config = dict(
    model='sound classifier',
    dataset='acted Russian speech (Dusha)',
    n_mels=40,
    hop_length=160,
    targets=['emotion'],
    num_classes=4,
    norm='rmsnorm',
    head_dim=64,
    num_experts=16,
    experts_per_token=2,
    shared_expert=False,
    kernel_size=15,
    loss='cross_entropy',
    eps=1e-10,
    weight_decay=0.3,
)
Rows from block 6, named by matrix and row number. Rows with one number belong to one neuron. Each number is 500 + 40 x the weight over the matrix's rms, rounded and kept within 0 to 999. All counts start at 0. Numbers have three digits each.
# fc1: first MLP up (model.blocks.6.ff1.fc1.weight, 1024x256), inputs 0-127
# fc2: first MLP down (model.blocks.6.ff1.fc2.weight, 256x1024, transposed), outputs 0-127
fc1.996:507489519481495513503601539544518533559543469466545510584447543463491537530568567491483511572477509534518539513378504561498537467546550601536534473507502559473467547480375511559466391554524529458464531445464574532559550493495536465425495532533500426513457531472557492474453463537508453490573528546568549489495569572518465548467454475445509487530409424538446447522513570481439613580481
fc2.996:560527446503442496401512524371466511467397412484411532480604444439429535519503552490487542468448370455371446443457479531408511409445455339330341368514492488592550424488396518505415556582474496517485502517545452423495486472500292397399560539482437500476543425426554454466550483476403498548406508512610446493452443458448374445438497475442534463460521440500612436477492478497473494460495
fc1.997:448476530496523521527589596466487512504515480547518543555479522419507544497505528538517461569441558569568498532459500534498498522538500566540463481512539535531494566537414470575527410561457508470445526389487538503491491479459517538441516498568495424485505540506565509514452435470503503515528507484503497542554478512562527522498546457472524493512473419513463484564523512491520571526514
fc2.997:489521452515538555472507456511525504539509489501498484550542482448502483528509521523494529526562451459439491510506492513537499549449513542479511495444516465476480492518475483491488536508478494469495519504545478509508552506510491469503504471516518493530502526503501525488556474523512496535502484511510505506508527523509517498502501517548532516503498524466502508453505470528513447497485
fc1.998:470514507427565449482519566463556576535478418510536499592523500442504526487465409529465476616370566480509459557383543537505447482423531573444578525526586486508562575522456542604540463485526455462500554401471519508515558515454496531401527479529503498512490559560531552569399480465525456505496526531435548543488503503537487512478531494521541473416496580495547554503520563486502483536551
fc2.998:478483537599546580493556523496541557630574574499611640517446614500690622760503470661528475500551578546532533489615615619512573640579529571450507435460506563457379528562472442570605509558476496604512502339464499486458573556461478509593456591592674579503432588462556530580537472467378642441556447475426525625579457461491494458590518521442548579576530543415521449526572460603563422404592
fc1.999:477521477411490515516473617541566547596510475498543528545559415405586560515511451606411461564506469466504533413412492479604530583500545581546576464530605480499565502521308478509451411675526505405519468377413505484442577446424511559618531509574601408451458520548549453542526448533444495501491583396566446434641483505597475560540527533483593533548530519487429496431506462593506555555509
fc2.999:438531487567492431580419449554418427546561462385452508477415510502479528437403438585400486530505325453467487440584598468459482487524452546489570515500581471427283452517448565488530610495501497430384382575506545494619508400485621511495554583551542522512422541494463367480651389569376525547392484494429457430514533575431388468470470382380528438464332503371490464468478364579510540490426
fc1.1000:455512501539489501484543545496466504547506478510531546543487480458559532509479459520490463589481520477567526513509516534522475525570591535484519505492534549559513554552378490547549412508558520518432523399475568531532561484514490544514491486521481465508519524503502513569473443456536494528532484475548483496570465500532548501579520502482540493503455490537503504523553520516488544519523
fc2.1000:473476525497488538523536494512476489483527511481455510474514522525446512482509511481502469477466437530542547449556486482453506513516524529538473474547478483451472439505573542477532486456455503545508450543494552456507525473485551512468480516481471520520491480543521451537541583498514492505504482504528477502529521521461415516409467449545537514482533450475518497592538494460483537509535
fc1.1001:491448541454498473482488570468488573498513428499563531489474505448514518490548492555504474594460528534533530544429534540585536568523565554474518511536539488488514534566367504515512416576580533529465497393452547473509537484473513529516493455516510489531509537522559512503469437448544565522518528517541513499566523508517536460578557516444572496459501459559480487476519519558482536540498
fc2.1001:496544525479583492533515484470458479476507513504445529593436503487484488424467471468484511569468493521510519467472529490520504457506488516561517546477532496507490513469588472554507516459481496484442466583515527534475502449504476481469480605441490497532462476452503507458530497547533451493487491487476543488474508465497504512421465470514485426468445454478428533498477481497535553480425
fc1.1002:497498540506493470464528572462469549507524407534518591518519482469533517530518550527539499616455528534548501483527541616532515506531532574498510480504577508494501498528382546589505412510524512482473510362461571484470518474432493528524433514518556456531518507484574582479514508454512557541496462535554498509619486471571529589544575470445541526506489443537534479530534465561541546466495
fc2.1002:462508492448502465489477490557458484497439508513531515460496463542466528467495503440502491463553542518537446471462454478537531494541514506547480507526485509482473526510521500500500427425538430531560525529478519526540466446530518519476459477444465491558504456539420497519467522525514444525519511455454473512535529507471489546432492507551457484500491550504539481536470532485516515544560
fc1.1003:415501564441528538495606591518539542527533466481496514541523523449503565465580601571450529556421423552532566474454517609503604483540562506547527500489541580582533601475365550564500402571540575442468557422523507481541539574492506482478486502558563428538479547517619455482480481401487507534572499593616514480514536563506464516519449465460489517540443401572546418586510555496407605472453
fc2.1003:582540380502538413381440565453563511421326409482378536445552432265439526431467520500396530527567295436456384413380438496399515360401507428334442406601524427563532505409380497512372433526446404541489553566586484491471429508513411489472536555554411482471565357435576482467384472564340380523416469487535550379426523526470381490470434455454575462592576529457573464519511439451387506500401
fc1.1004:534502524477530464508511650539496607622538472530540479545564486444470485525504491517502483563434517618595581486439496552510510487549562539535527521512557548535577520540361550579471353595544579487443474392407552494493606510429464525555446495544573443488491527496624526518511458516514507510497543510535479481566518484560476474561544505416573538516472388542432397552527479598516575532448
fc2.1004:485552452466494454520541537434484489483469419459461490470469442408491483412467537441441540499504405442497536429464476514506512467510468502439409478491490504516426541496521533497489482507411447435443478612540506583450574452564490436381490593415476385498446440566545486485540515522515432529446470547493491476575529512363373465496472402525479454538414437529512460514430461510424489519379
fc1.1005:520514471481531484553586519474454477477520477525478542568492527461501514475472487486484530582453492478510512506445521530509473521502522553517497474495507517500501611538418515510507428535512536516496491398470523476515485461506510521446510472489482493515525509498509510495525462521535466526508464518537504526534512497537489535498506485508536507492453485489539475535520506541534554501528
fc2.1005:489471527516500475531485458514532505512533556515484499537612537551482488557494492543561517490492559469488541504543529481528459496528521522494451519524463541451537480509519498536527526462566531490526533432479527490529499568481504517526485495511514515504480530496499550504496508504523552476482488538510535503513534536501534509511555517530536484495522495526487501526517497533562507467573
fc1.1006:477464494460475507512550544461528493449548421492506515513455497504496511467467514515468496549444462560559516571444511572549509512546508503464489494525548541539499587510403491550523432556488540512464536378448497500527547529496502520498554446520533452507497472499562495530440434439540521545483489508561531531527540510530530513487502513478530532501485440573511459547493527545518536508489
fc2.1006:531542512512501456514510473533526507516458505492506505541516535523490443521495495475518493492494482508490527488456483527486478530461522547539484491495477486508493476459492500496456480471515508471458538510494468485517513483475473506506484506461460470508484509488445551450513465492499463522505510507493494494501505479519524501508489469529468446502471538497471487465492507509498507485461