config.yaml
model: "sound classifier"
dataset: "acted Russian speech (Dusha)"
train_examples: 26041
noise_aug: 0.002
n_mels: 40
hop_length: 160
input: "log_mel"
spec_augment: false
win_length: 512
targets: ["emotion"]
num_classes: 4
arch: "conformer"
norm: "rmsnorm"
activation: "gelu"
mlp_ratio: 4
head_dim: 64
fused_qkv: false
qk_norm: true
layer_scale_init: 1.0
inner_norm: false
moe: "top_k"
kv_group_size: 2
num_experts: 16
moe_every: 1
expert_mlp_ratio: 1
experts_per_token: 2
shared_expert: false
subsampling: 4
layers: 10
width: 256
positions: "rope"
kernel_size: 15
loss: "cross_entropy"
residual_init: "none"
optimizer: "nadamw"
lr: 0.0014
beta1: 0.95
beta2: 0.999
eps: 1e-10
gradient_centralization: true
steps: 7300
batch_size: 64
epochs: 17.9
lr_schedule: "cosine"
final_lr_fraction: 0.1
warmup_steps: 360
weight_decay: 0.3
Rows from block 6 of a small sound classifier, named by matrix and row number. Rows with one number within an expert belong to one neuron, the router's apart. Each number is 50 + 10 x the weight over its row's rms, rounded and kept within 0 to 99. All counts start at 0.
After each expert's rows are labels from the 100 clips, of 14976, where the router gives the expert most weight on average: "responds to" is what is common among them. Only what is clearly more common there than usual is listed. The data: acted Russian speech (Dusha).
# router: router (model.blocks.6.mlp.router.weight, 16x256), inputs 0-127
# up: expert up (model.blocks.6.mlp.up, 16x256x256), inputs 0-127
# down: expert down (model.blocks.6.mlp.down, 16x256x256, transposed), outputs 0-127

# expert 4
router.4:44 41 49 51 48 58 39 54 34 55 35 30 56 42 69 35 40 40 57 42 44 52 51 47 61 67 38 56 64 41 54 34 37 69 53 31 68 47 27 38 56 18 57 49 44 36 58 38 57 57 39 27 59 62 40 55 56 58 37 39 60 55 42 50 42 42 45 52 41 45 53 64 47 22 42 60 60 36 45 53 50 64 49 49 43 57 32 31 53 54 65 57 44 52 59 38 33 41 38 32 31 48 46 50 46 52 49 44 58 43 41 36 52 53 44 59 49 37 58 44 66 57 58 43 58 41 41 47
up.0:61 46 34 53 64 68 36 57 47 53 30 49 45 40 59 47 51 64 43 66 48 49 56 58 54 50 53 61 61 72 46 59 49 62 38 41 52 50 45 68 45 61 66 58 59 47 61 46 49 64 58 42 55 33 42 47 41 38 36 56 34 42 41 50 49 46 55 54 68 36 59 48 40 64 66 41 55 69 37 59 38 46 37 54 43 51 60 44 61 58 46 50 45 23 48 62 51 62 53 64 41 52 53 43 43 57 54 51 34 51 40 61 56 51 57 53 44 57 71 48 54 53 47 44 59 49 45 57
down.0:61 42 73 47 41 52 43 53 55 59 45 61 47 60 76 41 51 34 49 65 58 63 48 35 61 68 48 31 59 37 55 31 53 61 74 56 49 35 77 52 60 43 50 42 57 27 49 60 57 54 63 40 38 35 55 48 68 53 58 46 62 64 38 55 49 46 59 52 48 47 55 52 46 50 47 45 41 40 44 49 55 40 48 50 55 56 60 54 42 58 38 46 40 58 41 59 59 66 42 45 31 57 44 48 41 48 63 34 51 46 39 41 68 38 41 46 45 67 45 52 45 51 67 56 44 41 57 44
up.1:55 53 55 51 56 44 57 50 54 44 57 61 38 48 59 56 43 55 46 57 56 66 57 53 64 47 57 43 48 51 57 45 62 43 46 40 52 51 66 66 32 59 44 41 43 66 52 52 46 66 67 44 30 53 42 42 37 57 52 46 55 41 37 48 51 52 58 26 36 45 49 35 47 60 54 55 48 54 35 41 54 39 35 49 35 51 70 45 37 61 59 40 46 26 51 63 42 47 41 39 45 41 54 56 49 65 49 51 43 53 50 44 74 59 48 59 57 64 45 38 41 51 49 40 61 49 54 51
down.1:52 46 63 26 53 43 56 50 65 39 43 68 56 67 40 45 50 49 57 58 57 54 42 54 52 67 54 20 61 45 63 33 53 59 51 60 50 34 45 78 51 47 57 51 52 52 61 40 66 49 53 46 41 54 52 35 59 58 67 51 38 59 44 54 50 50 54 57 60 65 59 41 57 54 59 46 29 59 54 45 57 46 33 56 44 51 61 46 64 55 43 58 50 66 49 61 53 73 53 51 52 60 63 58 53 48 59 50 60 54 52 62 68 52 58 57 47 60 48 64 32 51 58 49 34 62 71 55
responds to: emotion: positive

# expert 6
router.6:43 71 32 42 54 35 55 50 58 52 65 61 54 38 57 65 49 45 52 54 43 56 46 50 44 56 33 39 43 61 65 45 56 47 43 52 36 28 44 57 40 16 33 56 53 53 79 44 52 50 34 55 53 66 54 25 44 58 67 50 39 63 62 53 55 49 47 46 49 57 50 42 73 49 49 46 75 45 48 41 46 36 52 49 50 45 63 56 64 45 54 50 53 49 38 44 57 49 49 64 33 44 69 55 48 58 54 49 47 64 52 53 60 54 56 51 27 59 54 50 37 42 49 32 59 52 51 37
up.0:49 53 40 42 57 48 77 53 40 54 44 29 61 39 45 36 36 44 55 40 64 46 45 53 42 49 44 37 56 34 57 48 49 60 59 47 47 55 31 47 63 54 56 56 31 64 62 60 39 40 54 33 44 39 63 44 35 53 60 68 51 49 50 43 48 45 45 44 57 61 49 57 40 38 31 60 62 33 59 63 27 48 54 43 55 45 56 38 44 46 65 37 57 59 44 57 49 45 54 57 65 45 57 44 55 57 53 39 33 59 46 38 30 32 57 43 49 53 35 41 45 51 36 44 66 74 61 30
down.0:48 41 59 51 42 62 27 33 62 29 73 52 43 37 34 43 47 48 53 46 45 44 55 46 35 64 57 58 65 62 53 42 45 51 57 32 56 51 40 38 54 46 44 42 59 45 54 51 44 66 64 54 58 58 65 52 50 66 59 49 56 75 44 55 57 60 62 64 53 37 48 40 47 53 43 44 39 49 52 39 61 81 58 44 55 60 56 60 69 47 33 65 47 48 58 35 30 51 32 50 41 47 49 50 37 39 42 57 76 41 66 46 54 52 42 53 44 50 64 61 60 52 39 69 36 52 65 54
up.1:66 41 37 46 43 47 63 60 56 43 47 37 44 43 44 63 53 42 52 45 62 53 33 58 59 25 46 35 33 43 58 48 48 55 60 39 44 59 51 57 39 58 55 47 42 56 50 36 49 54 61 41 48 39 56 51 40 47 46 48 43 43 69 56 32 52 37 31 67 58 47 46 49 52 43 41 48 56 48 67 45 46 52 39 44 34 67 46 40 58 70 57 40 61 43 47 43 24 46 45 55 48 67 31 59 39 48 42 51 67 46 49 79 45 47 49 45 49 52 52 58 42 44 43 54 48 51 32
down.1:44 39 41 52 29 57 47 39 47 52 69 47 52 41 46 51 48 46 40 38 59 66 51 66 47 61 46 63 58 36 41 52 66 55 51 48 60 71 54 25 52 61 74 50 45 40 45 52 53 50 69 55 53 41 54 67 61 69 60 53 57 45 47 51 62 50 42 61 39 26 53 51 58 56 41 48 45 48 55 42 43 63 52 66 53 48 37 50 50 67 53 57 48 51 55 40 37 64 48 50 41 47 54 54 48 45 46 55 66 43 59 46 60 41 39 54 55 38 49 68 59 55 34 66 48 51 47 62
responds to: emotion: angry

# expert 2
router.2:64 54 58 44 47 54 43 64 46 61 54 49 51 36 61 50 67 48 52 57 47 57 62 49 52 53 51 46 40 28 51 28 47 42 49 63 68 51 63 60 42 48 52 43 51 60 24 54 42 50 46 34 45 41 56 50 62 48 35 72 65 55 51 41 53 53 36 44 45 53 45 48 31 63 47 45 55 63 52 61 51 42 47 32 47 49 38 50 49 47 63 40 56 37 65 54 43 56 48 48 50 67 35 57 56 45 45 52 50 55 52 45 34 47 57 51 46 46 41 53 55 52 52 43 63 24 33 70
up.0:35 56 58 49 33 61 49 40 65 43 47 44 49 44 56 45 42 61 51 61 44 55 43 69 46 38 56 65 57 61 62 37 46 21 46 43 60 56 62 47 48 46 54 47 36 52 53 48 61 57 59 59 58 54 72 48 40 55 41 53 47 63 47 54 45 47 47 59 55 62 53 64 50 54 44 45 50 39 56 46 55 56 43 48 55 63 39 56 54 42 39 65 56 49 39 42 44 41 44 37 62 39 43 48 63 51 50 67 67 38 57 63 64 42 44 47 41 46 56 38 46 61 48 66 48 49 48 61
down.0:51 51 36 52 46 38 46 39 55 63 58 49 50 51 36 62 56 40 60 46 56 51 37 35 42 52 52 27 38 28 52 40 43 59 64 62 47 47 51 53 53 37 46 47 60 51 77 44 56 48 37 50 37 41 51 36 61 62 50 53 55 32 67 43 64 46 47 41 47 68 57 62 55 50 61 55 57 43 39 43 46 29 52 57 41 51 43 48 41 56 50 60 51 55 40 60 42 50 51 44 49 49 55 50 73 31 32 30 25 46 43 58 62 49 42 45 39 49 41 54 51 45 60 29 48 55 51 36
up.1:63 42 46 38 39 38 56 51 62 54 47 38 60 57 54 33 46 53 52 58 41 53 60 49 40 45 56 60 40 52 58 59 50 57 53 54 54 33 52 45 53 53 50 59 53 64 53 51 45 53 51 43 44 59 62 62 36 39 54 43 42 50 48 32 52 42 54 49 45 58 64 54 45 41 42 59 44 34 60 58 49 38 23 37 52 48 37 51 52 23 42 59 56 66 61 35 31 48 45 49 53 39 61 54 51 46 60 48 66 71 39 57 61 61 33 45 48 50 29 46 68 55 62 71 54 78 65 53
down.1:55 59 63 53 47 38 46 58 49 46 40 42 56 54 36 52 52 51 32 46 45 39 45 57 48 40 72 43 53 39 64 39 54 50 60 60 54 47 51 64 47 40 53 49 55 50 47 47 47 46 59 69 36 51 52 61 60 42 52 43 53 44 62 37 63 42 28 60 50 53 61 46 48 59 39 55 31 63 45 49 52 60 32 31 34 49 46 49 37 66 47 45 64 32 52 54 45 40 50 39 38 48 61 48 52 30 45 64 56 49 40 55 60 54 51 43 42 41 54 47 41 63 35 35 28 44 38 51
responds to: emotion: neutral

# expert 5
router.5:58 67 62 53 55 47 58 42 51 54 62 65 61 45 44 57 45 56 47 52 50 39 40 59 41 48 37 43 49 54 57 49 43 38 51 63 37 50 29 56 47 78 34 49 60 57 15 44 45 70 44 50 66 36 44 54 46 52 33 40 44 59 44 57 45 66 65 46 55 39 36 56 46 48 56 58 58 44 38 47 50 37 53 54 50 46 59 44 45 53 48 39 52 49 42 54 57 53 58 34 41 47 53 49 51 41 63 54 63 49 65 33 49 44 58 42 62 45 59 59 52 32 57 49 43 57 62 60
up.0:76 53 47 49 68 44 58 48 47 60 29 50 38 51 46 59 40 64 63 44 56 47 33 67 48 34 47 47 55 43 52 62 53 50 52 47 55 37 65 48 42 49 41 43 54 45 30 61 40 47 66 45 57 58 44 61 55 42 60 42 37 59 57 39 33 44 48 46 38 52 62 54 48 47 53 44 63 33 49 65 38 35 54 60 55 46 41 52 52 51 45 37 42 56 43 62 49 56 54 56 72 57 54 53 65 50 47 49 35 49 64 66 62 34 52 35 54 51 49 51 58 63 64 29 63 71 50 31
down.0:55 44 44 40 47 48 64 45 38 57 58 35 46 59 58 42 58 53 34 50 46 47 57 53 56 50 57 37 48 50 45 65 60 57 52 57 57 38 45 50 54 49 58 46 44 59 56 49 59 48 60 19 52 31 29 58 29 28 42 55 40 44 51 46 22 32 45 48 26 53 53 58 38 45 44 53 49 60 50 44 42 55 45 38 54 45 45 47 38 58 49 42 36 57 46 58 50 51 43 59 45 44 70 62 51 63 70 54 54 54 58 61 50 45 44 28 55 51 46 45 65 60 65 54 61 48 47 45
up.1:37 53 42 51 61 44 50 59 52 56 45 40 51 57 54 58 47 67 56 35 51 59 40 64 57 45 41 49 45 35 50 47 50 48 48 51 37 31 51 51 46 72 38 59 72 60 50 35 51 57 59 49 61 57 38 42 48 46 57 35 33 64 54 46 37 61 56 44 32 43 57 58 58 43 57 56 41 33 53 25 50 51 39 58 42 52 56 54 50 59 28 38 56 41 40 60 34 61 49 45 33 40 50 59 58 57 51 41 47 42 50 35 65 60 40 39 59 39 33 57 47 55 72 40 49 59 43 68
down.1:42 59 58 55 40 55 53 46 43 61 43 37 64 54 52 44 35 39 36 49 33 51 45 39 44 59 61 45 55 65 68 51 60 63 49 55 56 47 83 47 55 55 45 59 45 57 55 53 53 56 61 45 58 29 38 64 35 55 55 41 40 45 54 53 53 26 41 54 38 82 47 60 45 63 55 63 40 56 40 55 62 56 43 53 48 57 53 60 41 58 45 48 48 46 53 55 59 49 52 51 70 59 62 69 54 36 50 38 74 52 53 77 54 55 63 38 44 56 28 49 45 55 57 40 37 66 46 40
responds to: emotion: neutral

# expert 11
router.11:55 32 62 40 54 60 69 60 56 60 35 39 43 33 52 56 44 55 51 37 52 42 64 41 60 55 43 65 68 41 66 59 72 51 38 52 66 57 55 47 40 56 55 40 61 51 30 51 50 56 38 53 32 47 37 70 58 44 54 65 50 46 47 59 65 48 32 56 54 53 58 57 31 48 47 51 50 52 58 57 60 55 57 62 45 46 35 37 45 48 48 42 29 54 71 34 54 53 50 32 48 52 46 54 40 45 55 46 33 39 39 53 43 51 54 53 58 52 68 67 56 59 45 63 53 49 41 63
up.0:32 31 49 22 49 50 61 53 69 29 51 65 52 47 46 45 64 58 40 39 32 60 36 49 43 57 41 52 63 55 65 39 41 62 49 49 58 53 42 40 58 60 57 57 48 52 55 38 47 52 59 47 57 66 61 48 36 55 72 45 34 57 53 54 45 58 59 51 52 50 45 52 52 55 39 44 45 55 52 55 51 50 43 56 59 49 40 55 51 55 47 56 50 54 58 54 46 59 48 62 52 51 56 39 41 54 54 64 55 42 36 24 57 46 33 61 62 46 60 61 43 46 39 56 54 60 54 59
down.0:33 41 26 76 46 59 48 59 45 59 54 43 46 49 56 48 41 49 34 48 53 46 56 56 34 59 45 63 40 59 28 69 44 44 47 52 33 61 47 36 50 63 45 71 73 44 45 53 40 44 35 62 62 37 31 55 61 36 42 43 49 56 53 46 60 54 49 56 46 45 50 46 48 50 46 57 57 60 54 28 63 49 62 43 60 40 42 34 58 44 39 56 51 49 51 41 49 58 47 49 22 52 49 53 58 43 38 38 56 49 41 64 41 55 54 41 50 58 41 47 68 43 66 48 53 38 36 67
up.1:58 42 45 49 50 45 46 54 63 38 52 56 73 46 46 55 49 52 51 53 40 41 42 61 52 54 40 62 40 53 51 54 61 52 56 53 51 43 46 62 53 66 40 48 50 47 45 57 25 48 45 51 50 65 53 61 27 54 41 50 32 63 52 46 71 64 53 22 34 52 40 43 47 53 35 42 73 45 51 50 50 32 50 48 55 53 46 66 49 53 44 63 46 52 38 31 31 42 43 65 45 59 65 35 55 59 40 34 44 70 50 53 67 60 52 48 43 55 45 50 61 39 62 43 53 57 47 54
down.1:65 51 55 55 37 71 40 30 46 53 55 47 37 40 45 60 68 44 63 63 56 46 44 43 48 56 52 33 43 59 41 44 52 56 46 45 47 27 64 57 46 56 47 41 43 66 33 50 51 41 52 37 34 54 26 56 55 49 50 39 54 72 55 51 52 36 54 35 53 55 59 49 43 49 41 45 51 53 54 52 49 41 57 33 40 51 56 57 36 58 29 54 49 46 55 60 43 49 41 39 26 54 48 44 51 46 45 46 61 50 57 38 60 48 40 40 43 61 43 59 64 49 49 35 52 56 48 47
responds to: emotion: neutral

# expert 15
router.15:64 51 64 77 58 69 56 51 58 62 32 35 58 46 28 66 42 48 41 57 50 50 66 50 49 52 45 64 61 55 66 57 48 40 53 51 58 49 46 45 35 59 47 48 63 51 50 62 38 64 42 50 50 59 28 39 50 62 36 48 54 48 72 47 64 51 41 52 65 42 59 43 48 46 62 45 67 43 38 45 67 65 47 65 41 44 43 69 39 45 38 43 41 28 34 52 60 55 50 48 47 46 49 37 41 56 35 41 54 54 55 42 56 44 52 62 49 52 41 45 59 32 46 67 59 40 35 62
up.0:50 58 46 58 62 44 57 58 42 47 37 38 53 60 56 65 50 46 44 58 59 54 58 53 41 28 56 56 54 41 25 61 65 46 48 53 41 56 45 51 53 65 38 65 70 71 56 49 42 43 56 51 51 37 46 48 45 36 41 56 31 41 65 45 51 51 45 31 59 46 50 49 48 44 47 67 49 45 41 41 55 47 53 50 28 36 37 44 38 49 56 63 41 48 46 53 54 64 33 60 27 51 69 45 63 63 40 52 49 66 43 70 56 72 60 47 61 44 43 39 41 36 49 51 65 51 39 53
down.0:33 54 48 56 52 54 42 68 46 24 51 43 47 63 57 52 31 43 31 54 54 62 44 50 53 44 45 51 48 77 37 51 52 40 43 40 28 59 53 41 36 38 42 66 58 34 67 29 31 52 51 49 52 54 33 53 38 42 53 36 51 44 46 44 60 55 57 47 55 48 36 50 45 50 55 53 46 48 46 55 47 31 54 41 52 46 64 49 50 61 53 57 45 33 45 46 51 62 47 53 39 47 42 57 44 66 27 44 38 31 51 74 51 62 42 51 43 62 45 48 58 57 64 54 59 40 27 55
up.1:55 59 61 61 70 55 49 49 38 54 33 41 51 51 63 46 41 68 54 42 51 59 60 44 59 38 59 33 52 48 51 61 45 63 58 59 58 58 81 61 58 53 42 54 38 43 52 46 42 49 64 31 55 45 31 58 51 42 56 60 50 40 54 50 59 31 42 51 33 50 52 40 28 48 42 43 42 52 54 66 33 45 48 57 42 41 51 48 43 60 59 22 48 47 61 60 52 35 47 49 57 44 70 48 33 48 52 26 33 46 56 40 31 52 60 42 46 40 52 73 58 52 45 47 50 53 47 28
down.1:40 47 36 51 22 38 67 32 55 68 54 47 46 41 45 39 61 36 69 52 52 48 59 45 47 57 42 62 52 43 43 45 64 54 39 37 49 46 23 51 55 52 46 47 52 55 52 47 46 53 53 38 51 52 74 38 56 56 50 62 70 48 52 44 32 60 41 44 54 42 52 57 56 48 37 52 71 48 36 47 55 41 65 41 59 60 62 64 48 25 49 54 54 66 38 47 62 54 47 45 58 41 41 51 66 43 52 71 59 59 35 47 49 50 49 53 55 59 62 56 57 43 67 55 55 62 61 48
responds to: emotion: sad

# expert 7
router.7:72 29 39 53 42 70 35 41 53 50 49 48 43 35 43 49 66 47 62 52 63 38 53 57 43 46 38 53 65 44 58 50 52 53 61 57 49 57 26 38 30 53 56 62 59 51 53 51 36 56 61 67 44 54 42 60 56 50 46 52 50 44 50 58 25 57 30 56 67 45 45 42 53 49 51 47 44 67 73 48 41 57 49 50 51 49 41 62 56 59 69 69 38 45 49 54 57 42 48 34 60 53 61 41 38 42 55 46 51 36 44 56 54 55 38 39 69 46 58 49 45 59 52 41 43 48 41 60
up.0:53 56 72 54 31 51 60 43 40 51 58 50 48 51 50 58 49 48 55 51 58 43 64 47 51 56 50 46 49 53 62 58 53 40 57 62 66 54 41 73 43 52 54 52 32 70 60 42 67 51 62 41 41 34 50 47 40 61 62 52 46 52 39 62 21 34 43 31 58 52 62 51 57 68 63 55 23 40 40 58 46 61 28 45 28 62 63 56 38 58 50 54 55 62 58 58 60 46 49 38 63 47 67 60 55 50 60 55 50 51 63 64 58 55 55 29 25 54 55 30 46 63 51 63 59 53 52 39
down.0:44 57 46 48 51 36 44 66 29 51 36 50 66 39 63 62 37 67 53 71 55 47 56 57 69 42 49 52 59 48 44 57 66 56 40 45 59 56 47 54 58 30 61 39 35 32 34 53 51 48 34 60 56 52 48 46 40 50 53 59 64 14 51 52 55 53 47 44 64 31 42 35 43 58 44 38 47 43 50 42 47 53 48 46 55 55 42 46 53 43 49 39 63 40 64 52 56 42 49 48 56 42 43 37 53 71 38 51 29 50 70 56 51 53 71 63 48 37 57 44 44 46 26 40 49 30 37 45
up.1:53 44 60 48 42 54 61 58 60 54 49 54 51 47 53 57 56 46 61 55 38 29 52 30 45 40 61 43 49 40 63 57 55 49 55 54 62 54 48 63 61 65 54 51 49 65 58 50 62 65 63 41 48 43 67 41 38 46 60 41 28 48 43 54 23 39 36 28 49 69 57 53 52 69 38 56 48 52 41 58 52 43 34 47 32 54 63 49 41 63 61 41 55 51 43 62 41 37 40 51 66 51 60 47 55 66 48 66 41 49 56 62 75 50 71 32 42 65 45 47 43 59 38 61 47 55 50 39
down.1:35 58 66 57 46 39 41 63 57 39 39 49 78 39 55 49 33 56 61 58 54 49 44 63 64 25 43 60 38 46 52 27 52 53 49 63 47 53 47 59 43 44 61 42 29 65 42 56 50 41 43 54 52 49 58 52 43 62 52 60 73 41 51 52 65 49 54 36 56 34 46 44 58 53 40 42 50 29 50 45 57 46 45 53 52 52 44 55 53 35 44 38 45 45 65 61 51 30 55 64 57 57 41 40 52 62 54 53 48 51 52 38 57 65 53 50 47 29 58 31 40 50 44 29 51 49 52 64
responds to: emotion: neutral

# expert 0
router.0:64 69 43 59 44 43 41 44 41 39 71 46 41 51 45 40 50 52 47 67 50 56 37 47 60 49 56 62 58 38 47 64 43 43 54 58 49 53 61 44 50 57 72 51 30 60 46 54 46 51 52 60 53 43 53 64 56 50 39 55 56 54 30 31 41 31 68 51 53 65 58 57 62 49 68 55 54 48 51 33 61 55 69 53 45 61 49 50 35 53 60 61 48 40 44 64 47 32 60 47 33 36 60 61 50 58 45 48 37 45 36 42 42 46 36 46 76 47 66 53 64 41 46 57 36 47 53 45
up.0:53 13 43 76 39 55 49 36 62 50 67 42 27 47 43 47 61 51 49 64 49 56 61 40 61 44 57 61 48 50 45 64 57 43 55 47 64 45 51 48 36 58 40 55 58 51 64 50 67 50 45 44 45 47 46 47 44 48 53 45 47 68 54 63 48 46 33 48 50 38 39 53 44 72 46 58 49 51 47 47 50 54 59 41 51 58 55 70 53 43 48 59 44 57 47 39 40 49 28 42 38 75 59 52 45 50 49 55 51 49 29 53 60 62 51 48 28 55 39 47 56 56 60 67 57 51 53 56
down.0:63 41 59 36 41 49 36 53 66 47 68 59 48 62 41 57 52 46 75 40 43 31 54 55 48 62 52 41 38 52 76 58 40 38 55 43 50 45 50 47 40 52 54 28 44 41 44 44 62 57 43 54 47 67 56 47 30 55 60 47 54 63 46 53 34 48 53 53 54 59 36 53 64 54 64 39 59 60 64 46 66 51 59 56 55 52 48 71 59 35 37 47 59 57 38 48 34 60 48 46 55 51 53 59 66 65 43 56 63 42 55 41 45 54 38 68 48 50 48 50 45 61 47 39 45 48 63 48
up.1:56 54 52 61 57 54 37 56 55 40 70 53 55 40 54 52 58 58 64 53 52 49 43 53 60 53 49 50 56 59 46 55 54 46 56 26 42 52 54 43 45 55 56 31 57 31 44 44 54 73 45 49 49 73 33 55 21 50 55 41 38 50 54 30 45 67 58 34 43 43 35 57 56 45 64 54 49 43 48 49 57 69 55 64 49 57 48 76 61 68 44 47 48 45 54 62 42 48 44 60 36 72 43 53 61 60 26 55 28 35 55 37 56 39 49 54 80 46 57 71 51 39 55 43 42 49 32 54
down.1:23 49 56 49 41 59 42 51 45 66 47 43 51 46 49 33 44 54 39 49 46 53 65 43 42 37 57 78 47 56 48 37 56 34 47 52 62 69 40 40 46 54 51 60 45 55 47 44 40 53 29 61 57 46 66 36 59 58 51 54 53 42 41 43 54 60 47 67 47 36 64 45 50 65 32 55 52 45 46 35 58 50 56 50 67 58 51 62 39 52 40 56 40 60 36 32 46 51 47 57 34 55 47 38 50 29 45 51 59 54 44 52 40 53 63 61 56 41 56 39 66 65 47 64 43 44 62 59
responds to: emotion: positive